Weights of a small self-supervised image encoder: activation relu, 194171 training examples.
Rows from block 6 of a small self-supervised image encoder, named by matrix and row number. Rows with one number belong to one channel. Each number is 50 + 10 x the weight over its row's rms, rounded and kept within 0 to 99. All counts start at 0.
After each channel's rows are labels from the 100 images, of 14976, where the channel reaches its highest value: "colour at peak" is the nearest of a few named colours to the mean colour under the peak. Only what is clearly more common there than usual is listed. The data: microscope photos of single blood and bone marrow cells.
# convs1: first pointwise conv (model.blocks.6.convs.1.weight, 640x640x1x1), inputs 0-159
# convs3: second pointwise conv (model.blocks.6.convs.3.weight, 640x640x1x1, transposed), outputs 0-159

convs1.323:47 49 63 48 42 40 55 40 39 33 43 41 41 49 45 41 50 55 32 58 40 46 47 43 65 24 45 52 41 49 39 48 53 53 46 44 38 41 65 58 59 42 61 57 48 31 53 53 60 53 60 55 50 56 55 45 58 54 55 58 42 54 53 53 44 53 55 32 41 49 48 38 49 51 45 52 39 48 49 58 66 43 39 36 68 34 53 55 46 64 61 48 44 49 63 43 30 72 52 57 31 64 40 46 54 52 57 52 57 48 48 50 50 48 31 65 33 60 53 55 46 38 62 59 55 53 53 49 54 50 66 60 46 42 50 26 49 48 44 60 54 48 51 43 48 34 50 33 58 40 61 41 56 52 50 45 38 54 55 45
convs3.323:42 68 43 48 48 44 52 48 58 36 51 45 47 53 59 39 53 64 58 39 45 44 46 49 44 36 53 45 56 45 55 34 52 33 53 45 41 50 50 63 56 59 63 41 51 43 46 39 27 55 57 63 51 56 43 71 38 46 62 34 68 47 61 49 46 52 59 54 52 59 58 56 52 56 52 39 46 49 65 52 42 47 48 45 58 47 53 48 50 55 64 41 58 44 63 48 50 52 22 54 52 39 43 46 60 38 60 43 48 48 55 40 51 22 57 53 31 52 50 64 55 53 42 60 60 53 41 57 52 67 57 37 49 77 53 43 44 59 57 42 53 49 56 53 68 59 36 55 50 40 58 50 51 57 37 52 68 40 48 52
colour at peak: blue

convs1.115:47 24 50 48 47 50 69 60 68 48 49 56 38 43 50 67 48 49 21 47 47 72 47 51 57 44 49 42 26 48 72 55 31 66 36 53 42 47 42 40 59 62 46 46 51 38 52 50 63 66 39 68 62 66 50 40 55 58 61 43 68 55 63 33 48 52 42 33 46 48 58 42 31 37 50 54 55 48 50 49 59 68 49 62 47 46 54 48 45 59 50 46 49 36 72 51 51 48 36 41 64 52 42 51 54 52 50 60 41 53 39 42 52 53 52 41 54 49 46 65 41 57 49 44 57 54 40 25 52 38 45 47 66 68 43 27 32 41 58 51 36 46 49 27 43 59 62 52 57 62 23 55 60 53 55 55 53 33 69 72
convs3.115:71 57 57 62 69 46 55 54 37 49 45 43 45 43 67 55 33 59 46 50 53 56 60 54 35 59 39 54 57 51 46 52 54 52 52 57 46 36 51 52 45 64 41 51 54 57 65 73 59 54 55 43 58 47 46 50 50 51 61 66 52 69 49 40 58 50 57 37 53 61 61 71 58 34 68 37 35 51 54 41 61 56 48 51 52 56 49 61 60 57 37 64 23 43 64 43 53 65 53 41 50 64 45 43 53 64 40 55 38 50 52 48 49 49 48 51 58 54 54 73 42 48 54 40 44 41 44 46 49 60 72 50 50 50 56 56 48 42 66 60 48 54 47 59 64 55 55 44 62 57 48 67 50 38 63 37 30 50 52 29
colour at peak: blue

convs1.530:57 53 68 45 32 58 55 58 52 41 64 47 50 50 44 50 55 70 54 44 48 45 58 65 58 37 38 55 44 59 47 56 38 59 70 45 56 50 44 58 58 60 46 46 50 41 35 46 62 56 52 44 46 44 61 50 24 51 23 68 56 43 31 63 44 48 56 45 53 47 47 52 63 44 66 41 52 52 44 46 53 64 45 52 55 45 47 60 54 50 60 57 45 54 60 23 48 50 32 65 58 41 48 31 57 42 30 53 39 47 35 47 51 63 35 35 41 34 46 66 67 45 44 56 39 54 53 60 45 68 51 65 44 62 43 32 48 41 35 44 50 60 38 71 49 45 50 52 34 56 46 54 43 54 51 58 43 30 52 53
convs3.530:58 52 47 56 52 33 61 57 40 46 45 45 40 51 57 35 52 45 41 43 42 49 57 36 59 56 57 56 45 58 45 62 60 53 57 47 45 59 39 43 53 45 38 33 42 38 37 63 49 58 58 48 53 53 51 58 66 62 54 45 61 39 49 66 55 62 49 51 46 45 40 59 45 37 53 49 50 59 32 73 63 55 46 58 42 29 45 59 47 49 54 43 40 15 51 59 47 49 54 28 62 35 67 40 45 47 39 37 65 56 57 53 54 41 54 44 57 43 34 54 59 51 51 42 43 55 58 50 41 45 58 32 72 46 33 53 26 44 45 60 49 48 40 60 68 58 48 54 55 39 49 52 62 28 46 44 70 41 41 48
colour at peak: pink; white

convs1.607:61 61 38 55 62 42 48 52 49 41 34 25 39 46 42 57 61 40 44 36 39 52 45 45 50 48 39 55 60 58 41 44 60 60 73 49 47 78 40 48 36 40 62 59 39 46 60 52 81 52 40 61 65 39 40 56 44 62 49 44 60 65 51 49 32 54 51 38 59 60 60 64 56 52 57 46 52 36 34 48 38 40 57 38 67 53 37 33 56 58 43 70 40 41 56 68 46 48 39 46 40 44 63 56 43 64 35 53 52 50 35 41 44 45 36 42 28 52 51 64 55 58 54 31 67 56 46 40 62 46 42 62 39 46 44 48 62 75 59 64 51 48 43 53 59 56 58 53 46 69 58 62 51 56 53 43 32 45 50 51
convs3.607:81 57 60 45 51 34 38 43 52 52 51 59 46 42 59 50 50 54 41 43 46 43 65 41 36 62 57 45 43 58 40 35 35 53 57 43 30 61 62 41 58 53 37 54 42 59 60 42 62 45 39 45 45 41 51 53 59 48 44 46 39 51 45 55 38 47 49 37 23 27 32 44 62 54 55 52 54 55 55 51 69 58 27 56 65 44 45 65 58 57 50 61 60 42 62 42 50 57 61 61 40 57 51 49 45 45 52 51 71 46 72 58 31 28 43 45 43 56 32 59 45 38 51 44 47 44 47 47 62 46 38 51 47 49 61 47 45 49 35 62 51 47 65 54 51 35 39 48 44 33 47 36 46 54 55 58 67 36 47 49
colour at peak: white

convs1.372:54 43 36 28 47 61 43 64 53 33 50 52 47 54 61 47 53 63 53 58 36 55 46 40 62 49 50 46 52 56 47 43 52 34 50 36 53 59 49 39 39 39 57 63 42 38 51 42 55 47 51 48 60 50 34 60 55 46 56 57 35 68 42 34 59 50 43 48 56 50 49 52 45 72 46 61 34 57 53 55 52 54 50 75 54 56 65 32 39 45 56 53 45 36 45 51 56 41 41 45 53 46 31 59 54 42 54 55 37 61 40 63 54 43 40 41 50 53 43 44 34 53 49 49 45 45 52 57 48 34 56 51 40 43 55 60 27 58 52 59 54 55 35 52 49 45 47 54 63 44 54 53 49 47 33 50 54 41 62 67
convs3.372:46 45 56 59 48 52 64 46 58 41 50 39 55 45 54 51 55 46 49 65 70 47 57 22 46 57 45 36 46 38 43 30 62 41 32 70 69 54 47 53 63 54 31 55 44 32 60 55 41 45 52 60 53 56 44 65 44 36 47 60 48 46 40 51 48 76 28 46 43 44 33 65 46 51 49 54 40 43 50 64 39 59 40 54 25 25 62 43 55 67 42 55 44 42 56 42 52 50 51 38 52 31 46 35 48 50 57 56 66 44 31 53 41 51 54 45 53 56 56 38 50 76 38 49 61 66 40 55 54 57 30 51 55 32 48 28 42 46 41 50 49 61 67 46 33 45 39 54 65 50 44 47 49 37 54 47 54 56 52 56
colour at peak: purple

convs1.473:43 49 50 62 65 36 58 59 57 29 41 43 54 33 49 57 53 37 50 52 39 46 41 34 34 58 59 35 55 41 45 49 38 60 45 39 39 58 59 37 40 55 52 58 58 36 60 54 35 74 56 42 63 48 60 64 47 57 45 51 53 55 48 46 44 43 53 54 53 58 54 51 54 63 42 45 56 55 53 42 50 38 42 41 39 42 50 45 65 49 50 48 55 43 48 48 55 46 46 42 45 40 50 54 64 63 62 47 42 55 48 46 53 51 39 54 41 54 42 52 65 51 43 49 41 50 48 56 63 49 50 38 47 48 61 55 61 61 57 40 49 25 39 71 43 60 52 47 39 58 54 52 39 48 38 57 55 49 40 33
convs3.473:42 36 44 44 51 77 59 37 38 44 42 61 57 60 61 54 48 49 50 51 62 48 61 53 41 61 43 55 59 67 56 65 63 45 49 48 50 63 61 42 64 59 51 73 42 57 57 54 50 38 21 47 49 38 55 56 46 58 75 29 31 43 66 59 64 56 53 50 81 41 47 59 58 60 53 54 61 60 37 37 66 42 57 60 47 48 67 58 34 56 57 44 51 48 42 58 50 60 47 33 71 52 44 49 60 64 50 69 63 61 50 68 37 45 48 51 65 46 30 33 40 45 51 65 57 55 57 53 71 49 65 52 45 51 57 54 33 42 40 32 38 57 51 48 57 38 44 61 51 34 46 63 55 39 61 61 54 44 53 57
colour at peak: blue; purple

convs1.490:75 66 36 47 29 46 46 45 42 53 54 63 43 60 41 36 39 49 57 59 49 47 58 47 44 32 47 45 39 50 74 32 59 33 46 47 47 56 53 44 50 42 19 39 42 42 63 52 40 44 50 63 24 52 45 56 70 51 49 59 27 36 43 36 63 53 61 62 59 39 48 46 55 42 49 39 35 67 57 56 50 58 56 43 52 57 54 74 67 33 48 45 51 26 47 53 42 41 49 58 43 55 47 59 57 59 43 64 70 47 43 37 33 65 48 36 51 55 58 47 37 64 46 51 54 53 54 43 58 66 66 46 53 46 63 47 45 64 50 45 44 47 50 50 54 47 40 48 49 47 39 48 44 54 67 43 53 24 53 37
convs3.490:57 41 49 47 41 55 67 57 37 52 45 59 54 38 68 54 66 41 53 51 60 43 50 46 55 44 46 59 57 44 60 67 28 50 45 57 58 47 46 43 43 56 33 76 59 64 69 48 50 57 55 37 58 33 56 36 64 69 46 45 31 64 59 49 49 40 43 38 37 49 55 42 57 42 46 35 44 39 47 58 42 57 48 50 30 49 43 40 56 57 64 51 45 47 55 51 56 40 59 65 57 42 47 47 48 45 67 48 46 44 20 76 46 47 41 51 48 46 56 52 55 60 65 63 49 43 45 54 45 56 44 39 41 41 37 57 45 54 48 60 40 48 70 65 54 68 39 60 54 49 45 69 61 53 55 41 31 55 65 46
colour at peak: white

convs1.200:34 38 54 55 48 43 40 70 56 48 40 42 48 57 58 28 58 56 49 34 54 42 43 45 41 37 35 73 46 54 62 51 34 37 56 62 55 61 62 44 59 60 62 30 39 53 47 42 71 60 49 39 36 47 51 47 52 50 40 61 43 39 36 60 31 41 60 36 60 56 58 60 60 59 49 46 47 43 59 35 55 64 49 65 45 47 73 62 38 48 56 57 45 49 45 58 26 38 65 43 57 37 51 42 68 47 59 40 47 44 54 36 56 56 39 54 54 50 51 51 53 45 60 37 49 59 64 50 49 55 51 57 59 48 51 54 43 60 38 74 52 61 53 54 48 51 40 42 54 53 36 39 40 54 42 39 42 43 44 49
convs3.200:38 54 36 39 32 52 27 54 48 42 43 53 37 62 52 48 51 40 45 27 51 44 40 65 38 59 41 40 63 23 37 47 66 55 51 31 43 41 55 47 61 49 51 51 44 35 28 42 40 39 37 54 25 55 42 43 52 62 44 61 48 50 56 48 54 42 63 55 37 31 52 42 53 44 46 55 44 40 51 46 62 36 62 63 42 52 44 73 52 44 40 48 54 73 43 59 66 47 54 67 59 59 51 43 53 42 58 38 56 42 41 56 40 43 48 58 42 68 43 54 54 49 55 52 49 59 43 36 37 44 33 41 60 58 52 54 62 38 52 45 49 47 40 36 47 69 44 47 43 51 54 44 60 26 45 66 62 51 67 52
colour at peak: blue

convs1.277:51 46 51 60 24 48 45 31 37 61 62 86 38 37 67 42 30 40 54 53 56 70 37 52 60 68 45 64 55 48 56 69 56 45 50 44 41 54 50 50 39 54 32 37 74 53 73 51 57 41 59 52 39 51 51 54 44 48 43 55 67 52 51 45 49 76 57 49 43 49 32 46 58 40 76 66 46 40 60 35 30 53 57 41 48 56 54 54 38 44 47 44 45 39 47 50 49 36 65 44 32 39 48 57 23 47 44 61 61 58 48 51 37 53 50 43 43 49 41 60 71 72 47 48 55 50 51 40 63 51 43 60 45 53 43 46 46 58 48 53 42 59 39 43 51 59 42 42 48 52 63 68 51 58 52 46 46 37 49 69
convs3.277:53 56 51 47 27 54 53 52 45 35 50 39 66 45 48 54 58 60 55 64 46 42 47 32 48 59 41 48 56 42 54 56 65 54 55 38 57 39 33 58 60 47 52 47 59 39 50 63 65 53 47 39 51 44 58 58 54 62 54 69 56 56 47 60 48 53 62 49 48 60 55 66 47 58 47 71 54 55 33 51 73 40 65 58 51 49 43 56 51 64 58 63 42 61 48 32 43 59 49 42 55 43 40 57 50 33 38 43 70 63 31 36 44 51 38 37 57 37 48 38 27 58 73 56 52 61 40 68 55 67 44 55 62 62 55 50 57 43 51 51 60 43 56 51 35 42 55 65 45 44 53 64 34 58 51 49 49 60 49 49
colour at peak: white

convs1.22:46 55 81 43 56 49 48 35 53 45 48 41 44 50 53 50 62 57 62 56 26 47 44 58 50 64 44 46 58 38 63 57 38 48 44 41 47 56 46 51 58 55 36 39 42 48 53 61 60 60 67 44 58 53 48 47 50 51 56 32 60 44 42 46 70 48 40 56 46 45 45 50 40 53 51 47 44 34 40 59 49 61 46 59 56 46 53 48 51 44 47 27 67 44 47 58 69 47 39 33 51 68 51 43 37 50 46 55 43 38 51 55 56 38 52 37 47 40 42 55 53 49 56 55 55 41 36 64 49 56 64 39 52 61 38 32 53 59 33 51 62 46 54 48 44 29 60 48 49 44 48 51 56 53 29 46 49 51 35 34
convs3.22:48 37 55 54 35 73 44 56 41 48 62 41 49 41 72 53 42 57 62 56 42 38 59 46 37 52 54 51 42 70 45 58 43 63 47 18 47 52 50 50 45 51 48 62 50 45 41 50 56 49 52 40 54 66 55 56 54 53 53 56 60 55 52 46 61 49 44 68 60 64 40 39 19 76 45 37 51 46 56 49 56 43 44 33 47 52 34 44 45 38 42 45 43 57 47 51 58 44 38 49 50 52 48 38 49 52 58 35 49 34 41 54 53 52 62 52 45 47 39 31 46 55 63 38 50 47 54 65 54 46 47 47 52 44 40 42 41 51 44 24 69 40 62 47 58 22 51 43 53 32 52 78 41 52 27 36 61 48 52 46
colour at peak: blue

convs1.27:61 32 43 59 45 41 49 58 52 39 40 57 64 53 52 65 44 58 64 38 50 51 51 53 40 42 25 53 53 46 33 54 56 44 63 38 53 48 62 40 46 57 51 52 56 49 53 48 60 45 75 37 42 69 43 47 41 48 39 48 71 52 57 53 45 42 58 55 57 32 70 38 39 63 57 50 60 57 50 69 49 71 58 61 69 57 46 57 44 46 48 55 46 48 52 46 52 45 52 33 60 58 50 50 62 44 26 36 49 49 57 50 33 44 35 45 61 34 72 43 53 45 58 58 47 45 66 47 52 55 54 59 62 34 50 49 68 40 51 39 59 38 55 38 57 71 51 51 52 65 45 58 51 46 56 54 60 44 49 59
convs3.27:44 37 54 34 50 52 45 27 42 54 57 65 45 43 39 42 64 43 44 58 47 50 47 63 52 57 29 52 44 39 62 55 48 69 51 34 70 65 50 52 18 45 51 43 49 42 31 47 50 54 42 44 52 42 58 49 65 53 36 42 46 42 39 51 48 59 34 50 48 48 54 54 39 55 51 39 31 56 56 41 46 60 62 54 50 31 32 50 53 40 47 33 33 30 51 57 35 53 53 35 52 42 44 49 44 61 45 55 55 49 45 35 37 54 38 51 48 60 70 47 36 61 49 36 51 50 56 46 62 61 52 55 53 38 45 63 39 64 50 35 33 70 54 43 65 53 52 45 47 28 34 54 48 49 58 62 41 37 42 36
colour at peak: blue; black

convs1.408:54 34 51 44 43 54 43 48 56 48 58 54 59 72 43 42 55 49 61 61 66 60 39 39 59 51 54 54 31 44 68 32 43 42 55 38 49 57 65 48 43 52 46 60 67 46 50 56 28 45 63 78 38 44 64 61 53 39 41 37 52 44 39 52 49 40 58 50 40 35 55 50 52 58 29 45 40 62 46 48 46 55 51 38 62 45 47 53 60 48 46 51 49 39 59 45 54 59 51 52 28 46 60 51 57 40 42 35 53 28 59 36 45 60 29 54 42 50 51 51 55 37 48 59 56 62 49 72 59 46 47 37 44 58 54 55 27 48 45 63 46 54 69 52 42 54 51 57 61 53 50 41 65 33 72 70 47 48 40 39
convs3.408:51 65 46 55 49 32 42 32 57 60 54 53 42 58 59 46 49 58 52 59 54 42 46 50 63 48 60 59 52 47 65 43 62 49 46 56 60 48 51 50 53 45 60 34 41 37 45 33 48 44 47 28 42 46 57 37 47 38 49 47 38 43 30 46 44 59 59 55 42 45 40 47 57 39 39 62 60 42 48 31 30 55 39 34 39 53 56 40 66 35 42 47 56 55 43 51 52 48 54 57 56 39 65 47 44 38 47 62 47 58 60 52 52 52 45 63 55 38 48 49 53 54 42 48 53 34 53 53 58 52 55 54 64 57 36 46 47 58 54 52 37 67 62 34 39 41 52 50 54 43 26 51 48 42 17 55 36 53 56 43
colour at peak: purple

convs1.67:49 46 55 53 38 51 69 46 69 60 70 60 47 40 51 54 50 67 49 53 48 62 58 47 24 48 51 39 49 36 34 53 69 44 47 59 37 51 62 43 47 56 44 54 55 47 62 49 36 38 28 25 40 37 56 48 52 61 54 65 49 59 45 61 51 39 39 33 60 58 64 63 60 54 48 46 53 33 53 56 57 47 42 33 48 46 29 62 59 48 37 50 48 56 63 59 75 45 47 59 49 53 40 44 72 57 74 49 70 47 37 39 41 23 49 37 48 45 60 36 71 48 51 50 20 39 39 38 45 60 48 59 44 55 61 42 58 59 54 64 55 65 50 59 55 38 52 62 54 46 72 46 45 56 33 53 46 45 61 31
convs3.67:49 68 47 52 40 63 48 47 49 62 41 32 61 41 53 45 46 58 54 59 40 62 62 41 61 30 75 41 37 49 36 43 55 36 54 59 53 50 48 42 40 43 58 58 34 38 37 47 33 61 56 42 57 48 51 39 49 57 56 44 55 48 41 52 45 64 46 76 63 58 68 29 66 47 51 46 64 57 55 47 60 63 52 39 62 44 47 47 60 35 53 49 54 56 33 65 47 49 44 42 36 51 63 29 58 52 52 47 42 47 47 45 48 55 62 53 47 41 41 49 39 36 45 50 45 57 45 56 43 56 58 50 42 47 44 58 62 69 47 38 52 45 51 38 35 45 58 63 44 58 41 45 45 42 55 42 39 46 53 58
colour at peak: black; blue

convs1.371:30 50 46 47 36 52 65 55 51 67 42 63 57 44 52 53 38 42 40 55 46 55 48 72 59 47 38 33 62 38 39 49 49 53 35 42 49 62 38 51 54 36 59 42 41 47 25 48 39 35 48 53 44 57 38 61 32 67 49 56 43 47 58 50 61 52 54 48 50 46 50 57 42 44 48 62 60 52 55 50 43 47 43 33 76 45 45 67 38 62 39 40 52 39 53 44 46 44 39 38 40 46 63 55 53 49 34 49 57 46 53 49 53 42 44 45 45 58 45 40 61 29 40 49 54 45 50 65 41 61 59 58 37 52 48 42 52 53 38 51 37 51 59 52 64 53 45 51 28 50 40 66 56 37 35 64 44 37 50 39
convs3.371:33 50 39 51 54 54 33 42 48 46 58 68 30 71 67 51 47 45 54 62 41 49 42 57 57 60 53 45 53 69 31 32 49 55 39 58 50 39 52 52 47 45 33 48 37 67 59 41 43 56 50 61 66 46 47 53 55 56 51 33 46 46 66 41 64 38 81 59 63 49 40 63 33 59 58 28 42 54 45 57 42 50 40 60 56 46 57 57 55 79 24 58 60 47 56 77 64 38 47 68 29 45 55 35 55 46 46 32 36 48 28 62 50 43 34 42 55 37 55 60 53 62 39 39 57 46 57 54 53 50 51 54 31 40 41 46 37 63 41 41 43 50 42 49 44 38 51 55 55 74 42 61 60 49 80 46 67 37 69 57
colour at peak: white

convs1.620:56 50 60 70 42 72 49 51 53 52 58 59 58 40 40 34 60 66 42 45 49 69 42 60 62 48 61 49 45 40 60 40 37 68 33 57 42 46 41 38 47 56 31 56 64 64 56 46 47 58 48 60 51 44 58 48 39 36 68 36 44 58 52 67 53 62 42 59 46 38 52 50 40 45 46 41 55 59 50 59 59 48 55 53 64 33 48 58 39 55 44 65 47 67 51 71 33 53 44 55 52 46 28 45 35 64 40 50 46 54 37 60 50 54 53 72 53 47 57 50 59 44 60 73 33 48 40 49 43 51 45 41 55 48 40 57 48 42 46 30 48 51 45 50 21 49 61 44 56 58 60 39 64 60 55 40 49 40 55 47
convs3.620:29 53 43 53 44 53 56 64 61 53 51 40 49 48 50 34 52 55 56 57 53 45 39 46 55 50 47 49 36 45 52 40 54 59 60 40 46 42 41 54 41 50 52 39 59 45 58 62 39 49 46 54 66 46 36 39 32 49 62 50 41 47 46 63 51 52 35 59 46 47 41 38 42 41 46 47 33 50 59 60 50 58 49 49 49 42 59 49 64 63 57 46 43 60 47 44 44 48 37 55 36 46 50 50 36 44 51 36 45 38 50 52 60 35 45 38 48 54 45 51 51 48 51 47 53 40 49 32 54 40 56 59 46 40 51 65 57 62 63 52 42 46 54 50 26 52 55 45 52 52 34 56 55 63 58 57 47 38 57 41
colour at peak: black; blue

convs1.321:50 35 35 52 59 42 50 53 42 51 45 37 39 34 66 43 62 76 49 59 63 52 50 74 77 36 49 48 43 45 37 54 44 52 33 46 38 37 27 64 51 47 46 50 38 59 37 55 29 63 46 52 42 49 51 62 48 49 55 49 40 51 44 57 55 30 57 43 39 48 47 53 64 63 52 59 56 49 53 50 46 45 49 45 37 57 55 70 60 43 51 58 45 39 20 59 62 43 34 42 52 37 38 37 56 49 44 41 61 65 34 62 32 45 40 54 63 44 58 59 62 42 63 64 30 43 49 42 45 42 55 56 40 48 44 46 34 58 39 55 61 57 51 46 61 67 36 61 62 56 54 54 53 52 56 54 58 56 31 55
convs3.321:61 47 62 56 41 58 55 52 42 73 47 43 62 29 40 63 47 64 46 48 56 49 47 43 54 34 37 47 44 46 49 25 45 47 38 50 45 53 60 55 60 69 51 45 51 60 44 52 46 64 54 58 49 38 64 64 39 50 38 54 70 57 67 50 54 57 47 32 59 39 39 46 58 45 32 46 36 58 39 40 56 63 53 53 45 52 51 42 33 35 28 55 72 54 61 49 52 47 50 52 44 33 64 40 67 48 37 47 57 40 37 58 50 38 56 63 49 49 51 56 53 56 56 48 37 75 53 61 64 49 56 40 49 47 35 52 32 32 67 46 43 48 48 44 42 45 49 61 46 58 58 64 48 55 55 45 60 51 48 65
colour at peak: pink

convs1.595:44 59 45 32 44 61 39 53 50 23 56 40 45 54 51 55 50 47 66 53 44 43 44 32 47 32 46 67 50 52 44 55 61 52 58 57 69 52 63 61 45 63 53 59 37 45 52 50 55 40 60 62 58 67 61 72 51 33 51 56 54 58 46 36 54 51 48 54 55 55 32 44 29 68 38 41 48 60 44 39 61 45 41 56 44 48 69 65 53 56 22 55 51 56 49 65 41 46 47 52 38 56 49 46 61 58 46 41 42 52 43 54 52 35 37 43 65 63 62 42 49 66 50 53 55 50 33 40 63 41 67 55 43 50 42 58 47 54 42 47 34 45 58 64 68 61 58 52 53 52 68 54 35 54 52 47 56 59 69 65
convs3.595:51 64 47 59 41 55 38 43 55 41 44 69 41 50 47 50 48 43 60 55 35 49 52 39 45 65 50 56 53 51 52 61 26 58 43 50 54 41 48 59 59 61 39 47 49 47 47 68 61 71 53 55 52 55 50 53 41 54 51 50 43 46 30 57 49 62 64 48 43 52 55 37 52 38 60 81 42 43 32 50 53 80 50 45 44 82 45 42 48 58 35 52 66 54 52 41 53 57 70 28 30 58 54 40 51 48 34 53 53 64 49 50 44 63 32 49 52 36 44 43 60 54 52 49 57 50 65 50 44 66 42 35 44 44 45 68 47 45 51 46 58 48 35 51 38 49 50 58 40 61 37 40 55 48 53 34 59 49 48 48
colour at peak: purple

convs1.328:55 56 65 63 48 42 56 53 58 67 46 56 44 40 46 34 63 48 49 43 47 60 38 50 66 34 52 58 37 40 34 41 60 45 48 57 60 31 54 45 46 53 28 37 34 53 53 53 63 42 46 47 47 57 35 50 68 53 57 45 64 41 67 76 61 53 41 59 67 30 45 58 49 50 46 49 54 54 54 53 53 24 49 45 49 63 32 69 64 62 50 36 48 62 47 63 57 50 59 52 66 48 56 48 42 43 56 43 38 57 52 49 60 63 49 49 78 38 58 45 53 52 59 43 43 55 63 49 46 33 43 59 56 44 42 41 51 43 45 53 64 40 47 50 62 37 42 57 37 38 71 46 54 48 61 58 39 43 44 62
convs3.328:73 56 57 74 38 47 61 35 58 33 57 56 61 48 49 57 44 51 42 54 36 51 61 59 57 45 45 61 59 68 53 49 45 41 47 56 54 58 63 57 52 54 54 66 60 50 51 50 56 48 30 53 39 68 54 60 27 48 42 61 43 58 65 45 65 51 42 47 71 57 48 54 49 41 41 38 54 49 47 49 46 38 28 44 52 39 41 52 46 55 41 65 59 44 46 44 37 55 65 58 57 66 48 55 53 58 60 49 62 53 31 74 57 34 55 53 52 67 38 47 50 74 45 35 39 41 60 58 57 67 44 43 46 56 41 50 55 57 53 52 71 56 44 61 54 69 49 48 53 34 54 47 55 50 55 40 53 46 53 59
colour at peak: black; blue