config.yaml
projector_hidden_layers: 2
beta2: 0.98
batch_size: 128
warmup_steps: 70
weight_decay: 0.4
Rows from block 3 of a small self-supervised image encoder, named by matrix and row number. Rows with one number belong to one channel. Each number is 128 + 32 x the weight over its row's rms, rounded and kept within 0 to 255. All counts start at 0.
After each channel's rows are labels from the 100 images, of 14976, where the channel reaches its highest value: "responds to" is what is common among them. Only what is clearly more common there than usual is listed. The data: microscope photos of single blood and bone marrow cells.
# convs1: first pointwise conv (model.blocks.3.convs.1.weight, 320x320x1x1), inputs 184-229
# convs3: second pointwise conv (model.blocks.3.convs.3.weight, 320x320x1x1, transposed), outputs 184-229

convs1.28 [172 198  99 133 122 105 171 146 159 162 175 147 148 111 102 153 115 141 123 179 150 150 160 160 166 140 120 111 160 140 114 162  80  70 140 115  82  91 138 146  79 134 135 153  77  86]
convs3.28 [141 123 133 186 111  81  58 112 148 118 125 149 183 145 142 108 137  83 138 138 110 110  76 124 140 103 136 161 123 136  68 133 118 113  96 171 101 107 217 104 122  96 161 121 109 104]
responds to: cell type: segmented neutrophil

convs1.47 [133 197 145  86 136 165 145 135 118 175 145 159 122 122 160 149 134 124 157 140 162 114 120 109 104  77 137  74 138 116  86 130 140  87 146  80 141  84  85 129  99 195  72 139 143 156]
convs3.47 [128 142  94  72 155  98  95 143 133 158 137 110 110 109  57 167 150  88 130 142 167 146 149 142 113 130 198 172 182 142 124 113 146  88 149  94 104 108 162  97 132 143 130 130 154 150]
responds to: cell type: lymphocyte

convs1.297 [122 122 138 151 116 127 124 116 143  91 154 140 121 112 127 154 123 112 120 109 151 162 146 158 116 144  92 107 136 146  20 170 126 117 159  86 147 140 123  88 131 127 130  93 137 118]
convs3.297 [109 140 133 176 135 140 140 119 142 153 143 133 148  94 185 102 171 181 117 132 183 124 163 136 108 110  74 118 101 131 144 156 106 106 151 105 135 152 145  96 116 109 154 128 159 106]
responds to: cell type: lymphocyte

convs1.113 [123 131  89 165 167 110  99 138 146 122  72  92 115  90 202 130 133 138 124 167 147 175 120 101 189 164 140 169 148 169 124 168 143  78  83 156 118 143 167 101 116 161 106 122 139 154]
convs3.113 [157 190 111 106 152 113 168 112 100 161  94 150 122 145 128  99 141 103 148 111 110  97 163 109 102 156 169 109 152 155 105 152 103 106  97 128  99 144 158 137 121 107  86  80 157 137]
responds to: cell type: erythroblast

convs1.315 [ 85 160 108 129 140 141 174 103 124 117 143 114 137 155 154 144 106 180 149 102 116 126 173  78 129  96 129  89 104 116 123 117 170 122 182 138  83 114 139  79  84 104 137  96 146 113]
convs3.315 [162 103 176 145 130 110  92 121 140 123 148 105 139 161 107 121 154 162 154  82 180 124 160  51 108 186 118 150 185 132 183 112 114 104  97 145  98 136  81  62  94 138 120 115 102 141]
responds to: cell type: lymphocyte

convs1.223 [105 157 123 135 124 148 127 139 132 152  95 165 132 127  66 134 163 154 136 170 156 132 162 115 116 138 137 162 114 147 142  91  96 106 107  90 197 140 118 131 129 104 143 118 103 131]
convs3.223 [152 191 149 159 123 135 141 125 158 146  88 114 134 106 157  74 161 134 123 151 167 125 137 144  99  64 189  99 128 105 115 137 133 169 136 138 121 118 137 131 133 126  99 150 128 130]
responds to: cell type: lymphocyte

convs1.13 [193 136 112 161 116 130 127 157 142 127 137 148  94 141 141 150 146 166 120 154 102 136 114 131 188 133 135  80 158 109 114 101 126 180 137 125  88 173  78  86  74  85 117 106 130 121]
convs3.13 [ 93 173 115 121 155 123  89 153 158  84 133 211 161 141 125  48 148 146 142 171 119 177 132 154 150 154 171 185 118 141 126 148 117 179 124 139 109 146 117 156  47  55 119 114 172 148]
responds to: cell type: erythroblast

convs1.43 [229 141  93  96 124 125  99  79  76 197 155 133 150 117 145 112  89 111 166 106 108 138 166 118 194 128 104  84 102 145 120 140 103 144 136  97 131  91 129 103 116 192 156  97 130 106]
convs3.43 [221 156  85 126  89 113  69 101 164 173 160  92 121 150 204 121 137 134 137 105  48 134 163 118 123 111 115  83 114 222 168 113 151 149 146 146 134 162  54 132 120 131 138 105 105  37]
responds to: cell type: segmented neutrophil

convs1.184 [156 192 117 112 111 138 124 158 130 137 139  28  86 108  91 159 149 141 156 193 131 152 142 140 162  92 159 122 117  99  90 151 134 170 108  90 155  96 120 134 128 151 122  70 136 159]
convs3.184 [105  57 114 182  79 145 162  71 110 123 118 124  71 167 123 137 166 154 155 121 166 188 126 102 141 101 142 106  90 127 172  83  91 105  82 126 122 121 112 104 101 141 152  74 157 145]
responds to: cell type: lymphocyte

convs1.208 [105 100 132  75 185 193 155 146 117 110 110 116 155 112  86  97 180 191  87 138 115 107 164 157 155 136 104 135  76 145 139 133 176 127 164 163  82 142 150 124 118 173 100 129 147 137]
convs3.208 [106 125  97  61 131 134 144 135 164  91 139 106 133  88 125 105  48 132 151 135 151 149  75 107 153 139 132  92 144  97 127 153  74 128 100 138 132  74 119  89 161 158 135 128 182 136]
responds to: cell type: erythroblast

convs1.96 [130 130 139  94  90 152 117 154  86 118  95 125  81  86 115 150 134 142 181  74 118 144 129 120 175 146 164 108 125 116 177 141 192 208 119 104 134 114  95 165  98  44 122 126 136  96]
convs3.96 [143 134 135 152 122 122 109 132 130 119 162 153 110 201 135 116 166  93 196 160 137 144 132 210 114 117 137 106  96 121 113 145  89 111 109 175 114 140 130 163 167 152  82 137 183 130]
responds to: cell type: erythroblast

convs1.280 [ 44 191  89 128 140  73 136 126 113 110 107 139 208 126 129  73 110 133 126 172 119 111 153 173  68 183  84 110 129 113 103 171 115 123 155  84 115  74 137 184 105 159 151  93 100 131]
convs3.280 [119 136 120 141  90 111 125  43  57 165  98  79 110 149 116 127 129 111 105 125 148  90 146 105 156 117  94 137 131 115 166 149 126 123 151 188  79 130 134  94 116 149 141 148 188  74]
responds to: smear: peripheral blood; cell type: lymphocyte